A small image classifier, trained from scratch.
Model: 2.22M parameters, 24-pixel images, arch resnet_bottleneck, norm batchnorm, depths [6, 6], widths [256, 448].
Training: nadamw at rate 0.0023, 16800 steps, batches of 256.
Data: trained on retinal OCT scans (Kermany 2017), 98430 training examples, 43.7 epochs.
Rows from block 2, named by matrix and row number. Each number is 128 + 32 x the weight over its row's rms, rounded and kept within 0 to 255. All counts start at 0. After the name is the row's rms in percent of the matrix's.
# fc1: squeeze-excite reduce (model.blocks.2.se.fc1.weight, 32x256), inputs 156-207
fc1.0 080 [132 146 140 121 122  88 110 154 188 143 172 181 147 118 122 132 168 144 124 125 117 139 140 129 122 110 140  47 111 140 115 106 174 133 143 155 116 154 196 109 141 132 118 158 115  38 151 102 152 145 149 172]
fc1.1 057 [134 141 124 177 185 153 124 143 139 107 119 178 124  92 140 174 135 121  91 136  96  74 132 199 194  86 106 132 134 125 128 148 102  93 169  72 123 164 148 157 125  88 160 113  95 163 205 138 117 142 140 138]
fc1.2 121 [124 103 115 152 181 125 106 103 127 137 127 121  85 145 117 126 118 120 104 194 163 158 123 101 136  83 124 189 158 163 148 151 147  88  62 119 153  86 134 104 112 151 135 176 141 102 152 145 117 132 113 126]
fc1.3 098 [144 179 130  86 229 127 129 108  97 125 104 108  93  99 159 116  97 149 114 123  98 106 135  98 160 168  94  98  93 158 164 131 137 114 146 148 112 135 147 139 157 136 105 200 130 165 138 143 145 149 119 111]
fc1.4 093 [158 147 104 127 132 210 180 163 101 128 118 138 128 131 101  89 121 146 135 138 194 113  80 122 141 167 144 189  55  94  61 106  82 102 132 115 132 192 113 107 160 126  57 134  82 121 101 133 147 166 172 117]
fc1.5 069 [139 145 217  99 131  79 132  87  53 148 169 165 108 116 147 155 134 106 144  89 124 120 126 128 143 117 169 112 119 110 165 166 118 195 135 120 142 127 133 168 166 133 194  84 144 129 112 109 133 134  81  90]
fc1.6 093 [111 110 159 139 155 138 144 178 132 135 109 144 124 108 161  92 152 142  95 101 119  94 119  99  97 176 189 133 138 132 132  83 121  99 132 155 105 112 146  95  94  92 108 180 150 123  53 136  79 115 181 148]
fc1.7 146 [151 125  91 143 107 129 106  98 108 127 151 125 101 166 164 160 153 156  83 151 158 158 151 151 125 110 126 146 177 142 114 116 171 147  93 152 181  81 116  71 123  99 120 179 169 132 176 134 133 100 131 138]
fc1.8 125 [127 106  90 165  92 187 147 148 134 173 143 112  67 105 153 140 167 169  87 107 173 124  92 117 180 157 163 147 159 130 132  84 117 130 107 138 114 116 121  63 138  85 135 103 149 168 152 111 153 124  88 135]
fc1.9 109 [154 135 109 177  93 135 130 153 151  88 129  72 150 148 147 148 153 124 153 182 123 125 102 118 101 102 127 169 166 173 150  93 120 101 138 116 126 125  65 109 149 192  69 127  81 114 134 134 144 148 123 128]
fc1.10 066 [149 152  80 148 146  94  81 131 178 115 125 179 102 120  78 103 127  93 182 196 113 117  91 154  94 107 130 100 180 115 139 102  79 158  92 163 147 123 112 162 120 122 195 128 147  92 119 110 134 167 130 160]
fc1.11 061 [113  93 158 141 104  87 119 163  90 104 151 150 120 135 144 104 115 114 170 110 111 156 138 129 130  71  75 226 104 118  60 116 160 123 112 126  88 139 101 136  93 146 158 147 169 135  97 105 116 146 187 189]
fc1.12 062 [154 116 124  97 171 120 105  90 103 179 117 128 110  93 146 147  75 121 105 162 139  97 143 132 118 193 129  98  97 114 136 152 123 118 147  86 119 240 110 110 127  95 109 136 164 153  82  91 121 110 142 145]
fc1.13 064 [160 184 154 144 125 113  61 160 193  86 149 157 103  90 169 154  91  95 118  99  89 108 149 192 158 168  87 120 117 114 117 219 112 136 124 145 112 201  97 134 108  61  87  94 152 115 108 132 131 122 102 110]
fc1.14 115 [108 138 125  86  99 230 101 117 121 159 117 131  81 144 139 115 109 152  83  93 166 105 141 104 152 183 158  91 134  99  98 141 115 112 109 129 101 111 120  64 103  86 122 110 197 136 150 119 117 117 119 150]
fc1.15 056 [144 169 148 121 154 119 121 108 176  84 119 158  69 162  82  95 155 141 123 185 192 195 122 114 152 155 134 103  94 117 117  69 166 132 159 144 184 136  96 132 148 156  87 154 122  99 120 108  99 190 100 158]
fc1.16 118 [128 118 106 163  80 134 105 109  97 149 127 129  94 217 132  89 117 137 124 114 112 159 119 138 126  64  67 113 176 106 189 126 114 170  74  51 138  77 107 122 121 119 128 152 171 126 152 121 136  75 101  98]
fc1.17 125 [135 129 105 131 109  97 149  95 122  95 135  89 114 115 146 158 174  70 135 152 111 133 106 122  90  89 130 128 186 106 125 120 127 121 115 106 113  81 126 133 134 171  92 139 116  90 141 114 107 114 130 128]
fc1.18 147 [140 133 121 126  96 176 153 145 143 123 132 102 106  99 130 110 130 179  94 123 199 108 117 112  80 167 184 155 148 133  94  98 139 106 115 185 105 131 151  93 102 125 130 136 160 168 136 141 109 121 130 162]
fc1.19 116 [150 109  96 179 113  96 125 134 163  70 119 111  99 123 111 182 117  92 141 173  66 100 125 117 159  52 147 119 150 129 198 138  91 138 115  97 165  94 117  85 143 189 102 166 110  87 151 127 112  96 141 111]
fc1.20 107 [122 138 103 102 215  99 134 105 106 126 128 125 100 138 167 114 120 152 108 183  76 150 112 103 131 147 102 121  84 168 117 148 111  98 121 136 160 100 118 173  87 168 126 200 115 107 141 140  93 147 137 111]
fc1.21 158 [144 127 111 114 126 136  90  79 120 147 184 129  76 184 146 167 148 122 118 158 122 148 163 155 105  71 118  88 168 188 120 137 176 167  97 162 186  85 130 137  89 121 146 151 197 122 187 102 149 144 104 158]
fc1.22 065 [119  96 149 156 120 167 143 141 145 102 150 138  95 173 108 111  63 148 108 118 118 137 124 128 161 131 127  61 115 142 190 153 102 122 150 124  92 163 116  61 163 115 137 191 139 160 154 156 136  90 145 134]
fc1.23 054 [168 124 140 151 153 138 123 184 107 124 105 217  89 154 154 158 119 140 139 186  86 114 165  77 129 129 153 114 128  44 133  92 121 108 167 116 115 170 150 162 142 141 178  93 170 176  74 167 141  88 121 165]
fc1.24 081 [131 132 126 113  76 147 148 114 162  66 139 107 108 181 117 149 109 147 143 141 128  95 131 128  84  98 100 136 142 194  88 112 177 123 118 186 154 135 143 131 121 158 111 159 113  55 141 151  90 136 137 128]
fc1.25 060 [ 94 124 115 168 168 116 111  84 113  22 121 125 131 150 129 139 126 187 161 108 125 124 153  94 168  66 143  93 145 168 190 169 118 107  92 132 138 126 129  95 123 112 143 147 109 147 128  87 200  83 122 143]
fc1.26 074 [148 145 125 113  93 144 107  88  94  99 176 152 123 149  99 154 124 114  98 140 125 127 195 107 101 136 129  61 146 112 113 137 134 153 101  97 134  94 116 140  81 153 150 146 195 130 134 164 151 106 155 130]
fc1.27 107 [142 116 129 126 116 112 117 170 153 120  80 137 120 109 131 115 132  74 158 150  49  96 103 148 121  81 144 145 142 120 154 125 109  99 139  51 126  66 131  78  79 155  85 108 141  85  97 102 132  65 108 118]
fc1.28 107 [186 130 149 116  69 177 117 129 116 182 107 119  85 171 155 120 129 134  89  96 161 132 134 117 156 162 150 166 126 108 122 117 177 145 116 140 102  77 163  84 116  71 158 124 140 146 142  89 166  70  74 163]
fc1.29 134 [110 126  84  89 107 178 157 133 148 127 116  73  86  78 147 119 124 154  46 128 193 119  98  89 154 141 133 185 130 110 105 100 117 135 114 111 118  71 115  44 129  93  90 112 104 140 146 134 100 111 114  98]
fc1.30 067 [110 115 135 107  40 122  60 108 107 120 122  88 124 153  99  88 105 112 137 112 124 105 190 180 153 102 133  92 112 122 203 129 177 159 116 141  80 137 117  99 110 163 122 111 154 132 112 137 151 104 145 101]
fc1.31 115 [ 95 116 158  88  78 150 128 129 155 138 140 142 135 126 133 125 127 161 132  59 118 116 138 110  95 159 107 120 133 148  71  93 120  88 176 133  93 113 185 128  87  86 163 105 177 111 124 176 115 112 114 161]