From a checkpoint of a small image classifier.
Training: batches of 256, held-out accuracy 92%.
Rows from block 7, named by matrix and row number. Each number is 500 + 40 x the weight over its row's rms, rounded and kept within 0 to 999. All counts start at 0. Numbers have three digits each. After the name is the row's rms in percent of the matrix's.
# fc2: squeeze-excite expand (model.blocks.7.se.fc2.weight, 448x56), inputs 0-55
fc2.130 103:548448438450452562479533474513450484488534538499529504565467507461441536484509576517575604503542430426462524551511495480526536541507480523455548486494496471528518511502
fc2.131 088:543551486573545521517538551406513518447526452472541460494537522543533475539457522429553532440512516555467540533478543513504562492497474475432574509463531519532489519549
fc2.132 099:482487525512490514463448501530607557498519463502517578510416510530490519510459516477485461473430578458463526473459514529489444459513526463489545591542472525464512537569
fc2.133 101:512503488525489553484557488478560501505508460482484489577528427519524489458484440563514500507526569536487389515509482410500509431492417514555534480525540507548546460510
fc2.134 110:584483468528519568558518527446559413504485466520525472484471558496502390427474458521477531535484477492506502444518479516491474518476535498470501420487499535463516415528
fc2.135 088:456515483560511552557516531518524458490486504566442456451503456575517414515488533503412543505457506546545492524461513447541539445534457569516516504495515559568505472497
fc2.136 109:506484569501484533506524471478473532538459540528430583487555538537436529533540449486502493562478468555574478546521543438495492558518498517422526495475509489516480399481
fc2.137 101:521555506529525583394508564505557497527457461483491493495455511462488516512420519551520452490541498431530495483533522467418456549541546506564530517467498536471509563523
fc2.138 101:525486536444526508558453489522591414444522477502521489497522536537470446484526456532541527491577562447569498521489479502478472479482560531510585522527473547547512506571
fc2.139 101:441485503481500412503499518442497515523509571569567468509501529465462508482529553534568497467496544561496572526483542492487510508595526472472414460553523449463475521529
fc2.140 078:555525490514542504481498531475452529484473471553512549473524480508504492494484397529478515500568514513560532536506555466540577639426549534519480492473494553503469518473
fc2.141 103:505490488525554490485509539449578458505471480508482455533480502538497422454481518527486492538532484517629493548483505493477504511469448575492582479505530522546550402543
fc2.142 109:491495520528440455428470505523494530465495536567490460470504556493492613505497552496520537481533447515496453478507547502472502488547562543539526402497578508421502497453
fc2.143 102:478476461552462530466526477486512458533497492471535527526433442524488588491550534475461488547488510537532481494474535505419472430483436458475586541480521571571469452532
fc2.144 098:476463485552471457434551466472459476519418470579465581528532476490492463525494499494483418539526505486546468556561559476574444518514468519475540495471529543467477515553
fc2.145 090:471516491488518565502471457432552500470528537447470488555420483535506491512525507465562397546543503515430509555507502420486521433510490504497512458515522478494605499534
fc2.146 099:527535522564532483550485521511488453471451498511491484477494528470488449364542473512454549530585499453503517545494541468508471510505489477481582524518535538564501419442
fc2.147 095:517548519483507495508452528513464495458460471489452615517499453479526456493497504523506473475529447395554472544533478524468427484500507500550428565460428484446516528548
fc2.148 114:470429454499551564558561437533501503450536502486549481500422479560538486518436462515490498477473573497466537466494556530499544459445491456560543505531456509491509581506
fc2.149 092:533480507525485525569537450504450569604543497510456532466500495474594504549565479432581518514513451519531492515477562457459543477535498490465519495492540555551520478495
fc2.150 097:515526510551521527494577558495589498493454447503460501490525565519521460545459518478560544557593528480532516511459553475490513516481508568519516577582567500509510495509
fc2.151 122:488452474478523510527515528533548486405534502470458588478511443499483500511501538470451485488442467458468518377470454505538453481480500452560534512480479440457575531506
fc2.152 098:515504556561505572490579478436551506503495450463556532520533487578548447484473461495450467556465552462509523520499537562447460470544461490516535561532488505459567486514
fc2.153 112:568448494512512501528510472487510438459521594447519496584530537472508481525573415480480479489481513556495569547456488511521494443514482473511516465514465549497592452554
fc2.154 081:520452582484516530473483507468501533463542468481567477469486529470453501513563448495461553527449489565453526456484585577503508458534464412514518554486542539532482448529
fc2.155 090:506500465540489477554451476543572573540482529509470518490522533521499459478513493482445496510511548462591504508505565468509551467647515500485513515495518545436546449530
fc2.156 105:493485469592478506530513458505546533527490551475480535522497553607472463464436481513558501525398530507508466547526521469540530548506438503593500477507538504548544485519
fc2.157 104:573522513557511514503475538482486575594448506512425503513480546493584482461536559449477463471552504505428480477493561422467482507531517519468478504465536493421510519489
fc2.158 094:518515545560548516491506529539500598518485458523525479473601527565481458508529495529531464436536522481514510569469536574456516512589508439483496490533466515481575470508
fc2.159 088:417462437492488431508488409484514540493513579495438471494512570533487502493519394478463481466487503510475543567505500452466519513494498507470437506514508513541400492470
fc2.160 107:533451499497557489513465455485451432450564485419545498474400465514484457529531497472424528498461482537489560525530519468548539516469513439547542566498514517550457467484
fc2.161 095:460504491490435495487536526507407477462537530446510524500425497512439526511593549473549441504448526463436509510446465483449477447554542484500490524446435549541500521515
fc2.162 117:519593591569449477512497554470492555439540534504471533463571521481474544458561540511501490483528455486528494526545487488486491494497459549435410477452455494474460513477
fc2.163 093:475537481465515607476578469539591429451499423457467517503451515531495484474427483535573448458475497474448473513467474479486453527516529514528530533495509555493533499476
fc2.164 104:499457442553485518472442500541564522521517543474490501513433517557482534467540425480479445557485547532493430559505480446456458461499464440471524480517475575469536525575
fc2.165 097:485426471550498515463470468526529524503536549516440494442481455564572512496470539528523399543481573463425425521533555469496501466470486453491504449497505515481485471562
fc2.166 108:553514486517450432575468471458436485559541524522502565528487501552467498512544484483456593510535497515574522568516529461486502553542493583447456493482542556492493503503
fc2.167 107:459508535490489537501513552509521546579449537507448482546510454552508486486550552473487445543515537545485535562554606454488528478555559511529504488567522555510529445539
fc2.168 113:479514518489446521525474477403457511496446520554490476550559472522472479489569461597469563554566512477541487511504479454554516593550480495466534519530525552529493481497
fc2.169 091:469444495456571535525462529513544411584509460441497486570454513517472437510424462488495467522498485542496479469488482466459453466489505519543479556472480473406445507526
fc2.170 106:470477435565494487469495486494568494525471507502450475540534450546510527524482518503570495439546502544471470530560472448546516478571475446489474457499526456489493572622
fc2.171 115:586467444606483495438553477463502452501450560532507475588519498571525452498539492455512544453450515531510473547482507452537514538513542485474466515500526476503550449531
fc2.172 079:543553601522487494519451506450562509518459455517455513547581446561528516472560507452499489488499478510479471536455546459503476488472515481536546544434557543462535421510
fc2.173 109:507535527510489491511470527552479540486500539541490561495517463516439470440520510443561493484547501574550486526472545389543519545507536528448449499417567515498451459547
fc2.174 094:459473455548525562439528492521600463481461473498429559493420456516447453489483445530507421474507543514471482478438516530495431516543483470539524548510509535487546467501
fc2.175 108:457550453539543463523480503583569551538470569513484494448491533487539556544586518486543521485525548551538479489513471446513546452556435518555516522548561481520511512498
fc2.176 086:496507507429548558517483449485502431533533504537500502497366520445479512503470468482453505496452527535532428528520414555466503584487504509481495514463488489458546451539
fc2.177 097:497480475503478428522546505551544455548520496544472528486433524529512565571456478504545540512568521602522478513507582499536533457572466465522484473552531433524519492502