From a checkpoint of a small image classifier.
Training: nadamw at rate 0.0023, 16800 steps, batches of 256.
Rows from block 6, named by matrix and row number. Each number is 500 + 50 x the weight over its row's rms, rounded and kept within 0 to 999. All counts start at 0. Numbers have three digits each. After the name is the row's rms in percent of the matrix's.
# short1: shortcut pointwise conv (model.blocks.6.short.1.weight, 448x256x1x1), inputs 129-171
short1.147 094:545487470552554514425498446393468516476455532467531487479456482420466439444554414513387424518462506536489427453430527373356524491
short1.148 101:515424557474468474487499485518508484555558387601412539558457492467420522481599585513471486577606450469580526535460502511579480502
short1.149 109:519522476451473473407435530326343467522438585540528508528464510432473418548491572484481480467504551523432513411486448458436492431
short1.150 103:455512493518505323457423536524590467364485420532477492460610488503485548504485468449520423428609535403529500659512491483554421467
short1.151 092:492514487423531502489434502486494484510461478479507477459459533456511482491564471521516462521592422470410472537494528553650465486
short1.152 103:440546553408519641569560466461486463506536507564579556516484460479510408405499546492504460507565479423498439530580468573550454525
short1.153 097:523538479489532477528490480696448433426518398570481536533532603597446467484454485510486508453606457449527456545504513538551554481
short1.154 094:520428498481463464550442546539443536482496458464542507511446522516332452469499398399489496446565511486414527448497430601547438432
short1.155 096:485515573515446477486505574395585566529506446442515509491521469507567560522517497470508472443377501501548526468511382505550439489
short1.156 087:512457509574548464498533484465477554611506452442541557469442541529561540565553518436499430537457548463481493526450480461533552459
short1.157 101:482401460426448415484551492501429472493492506578504426428586471461525460540501503411515590492486449451554411498516538457528532530
short1.158 093:511448491488423474473583525474590505480518528522533551482508411549518565537607455503467481457503467467519456532460425483523491455
short1.159 101:509521554473549482515507587427531511453524471413521531487404385435552526419389435503476513559423458544488422513532504392301373439
short1.160 092:540598581548512499519541497517447486566498493401453462495439369421530506460499473565458508539463529440523550454434466401464453437
short1.161 116:603499442472427547453454485483491422500470585457524397507526549474582553484632438499622409337418485573324499511544436376513530594
short1.162 098:444443464512448511476493509471494495525508455449470467449515567430498413544568523457521553476477552533446471481481382382535467438
short1.163 096:493500578487470451509653460512546469508488471650576467487519474562549499564477569479578486582505417533573457576483545604520605428
short1.164 093:429474521503448490565556569488512455480547569503492476453477585429492527508477528572433436467444457587518469473493446540548472516
short1.165 103:554598573466423521652536534511422475562573492481520475587491389457519561516474595481527481506459483533462504389487339474582551542
short1.166 109:560568504428506522488457478488482543449496460433475470503494476435459486447431489518495558577357479438458473559501526466452473414
short1.167 096:447461531580451489504540502546485502466454471420481539430461534461481595446526428471484536499650539488466524572449489521565564491
short1.168 085:491542513544532528511500641441446500515504470472481443483542507602466583507498465418558526465510531534431541524517436532491525545
short1.169 104:527426476481546424564508520656489565516433416571544492513445481507390627428479503481405528491605587458553509583509401490509455467
short1.170 112:445490546473513514493521524532508466579506496564455515459460496530513569429508388485511464469502441470544454537411580516447430541
short1.171 102:503513503437482496413616531544533500535491550549441524479499512606493472515534450514481496538440371539499481650524459577450480459
short1.172 095:494510541418481610431539585579612519526472586551511585498496527466422592488494392599453432430604405529500516518553425553537455464
short1.173 124:470445443524510470475550568567458461502436513543428474513523580451486403439559552397501535520631442490508440539534554505524480487
short1.174 099:456465490515480441512519433586430497489405448447444464470498582485472549439491455459452536509525513489502533570441489497488535448
short1.175 096:442396449563514453451490531613528496470450472541552534462461551378440454502520419488423511436565485510551513517505487444605564578
short1.176 096:445543501434463463506469498520490430479474470554529562456451464501505405442545481441451449596557445389476411472410487478502535477
short1.177 094:513629665483427463430532509492593466471513493564589508487442461464529562472384439514501485412506511516412482480487486544570504562
short1.178 097:416487586447450474559561528584552571490517498471535484479557471450479504489400477454461506541530477530575478561497547457570481474
short1.179 086:553508569504456520527537498532443440501521381523439520505459441408501485428509520393553460520518432419529393535431580469537537446
short1.180 098:653479578466449479434540479577639527458526474471491534502458405552489558526480536539506481549455488468492507588546429467472439532
short1.181 094:489522473475593521465406517450549510436497483414418460528532391439496493548454542576470550525506610436462498425462486501395410455
short1.182 093:504525569505539476512491485490518554525551416419520455527463520531548451447478497418528515491441480436509485509445547569572524530
short1.183 108:527447450449483495457441490488342566457517498529426457493487515499522475513577412488546494485499523425486520491514402453514529508
short1.184 087:454450473457487569515592537452416552588503554443545562492514465501524559603464524501506612494405570561453494516435509477459394474
short1.185 101:497517463535380569485455426449461451461520425532445430465545476438513518498559429459492454521441445389402484486531472571555559494
short1.186 095:543488551480512558508527574422524509481524467450613554516453575399555482490525478516425477413437501513431508441479494602561494473
short1.187 105:483524462385525571530584508533516455500589449510583433460442489436446495473513527481507500534538515437491418506500532627542455400
short1.188 104:455465518489537497476509476527439512432452454520462495510500533396469412460587471514508564466459472379495482534441480495573563501
short1.189 091:512425455395526479499491460588465488508423492533393400509464536556424500548396501513477559475553507506489471422471392493516423394
short1.190 096:469564533536572495469532512532517448572502425535465531488490564550563437438520515427483453579618405528398422622421522524518533494
short1.191 095:530500544501579448493577513481438502468468495439553479527514563553444501447482446477513467491461564470527477421467530487414495540
short1.192 110:458515556497502513571595421467426480496476434503420473425481484435483538461551548464533503428454567380484466490427441464509516502
short1.193 100:478551491474542496376513482439464485552441495472443453408535495394564488495555519396535453515492515464491523479466509477479487497
short1.194 110:508541580447557546540402558410548473537516469364505476478477427428554539431493477575525560450423487562508566383430535495523617557
short1.195 111:465566524428484469485453524472531465543556471460519496484468415608524547421505496472478568543455457524440535505452515480467551563
short1.196 104:522458542523494471452403540448521433441566508378536506498508422529456551393496461457525496520436522525538507434549448537474510511
short1.197 105:512501511435456513437479503597522485548479465496617547394450498497502569455565545484482485510561470460517483483453448481495491445
short1.198 103:479526510498547583495456442454542530494447476417484499557534510560599488588504509416597550537464444526470501557567526561417492490
short1.199 098:513546563484520457475596496525521499485432479370417500450476471508500518473424488440534553567451525550480505563501487441308462552
short1.200 104:529489517480575504500508454646507493536539470522517474485451507525429577447475506516542521406641525552511485428548493453524493557
short1.201 091:589532619504581447527480512559602516460543463386500473524410595503507467484528498510474490519501414484445490583481456437528426518
short1.202 090:516532493574554584565469497385542478479556531467490439464473508492451519512551438468507516386524497485493567455517454515399403554
short1.203 093:445475462440481488374540495487491508553499551454470519422480598487498484452587498440506425504525457557437412581496510413475531404
short1.204 091:507540494517518476506478579513540478517502478545578536610532496513510527555505591486450424403515429550540507590513497567523549582
short1.205 093:479531485454574535469514414431520431418493445453530466436508424483587540458549524521549514515523528428534468528556462440421350525
short1.206 096:421607516541520520425499587427471549482582553443570485528464488555540468494445453477467484594432510555512554474536462519513464433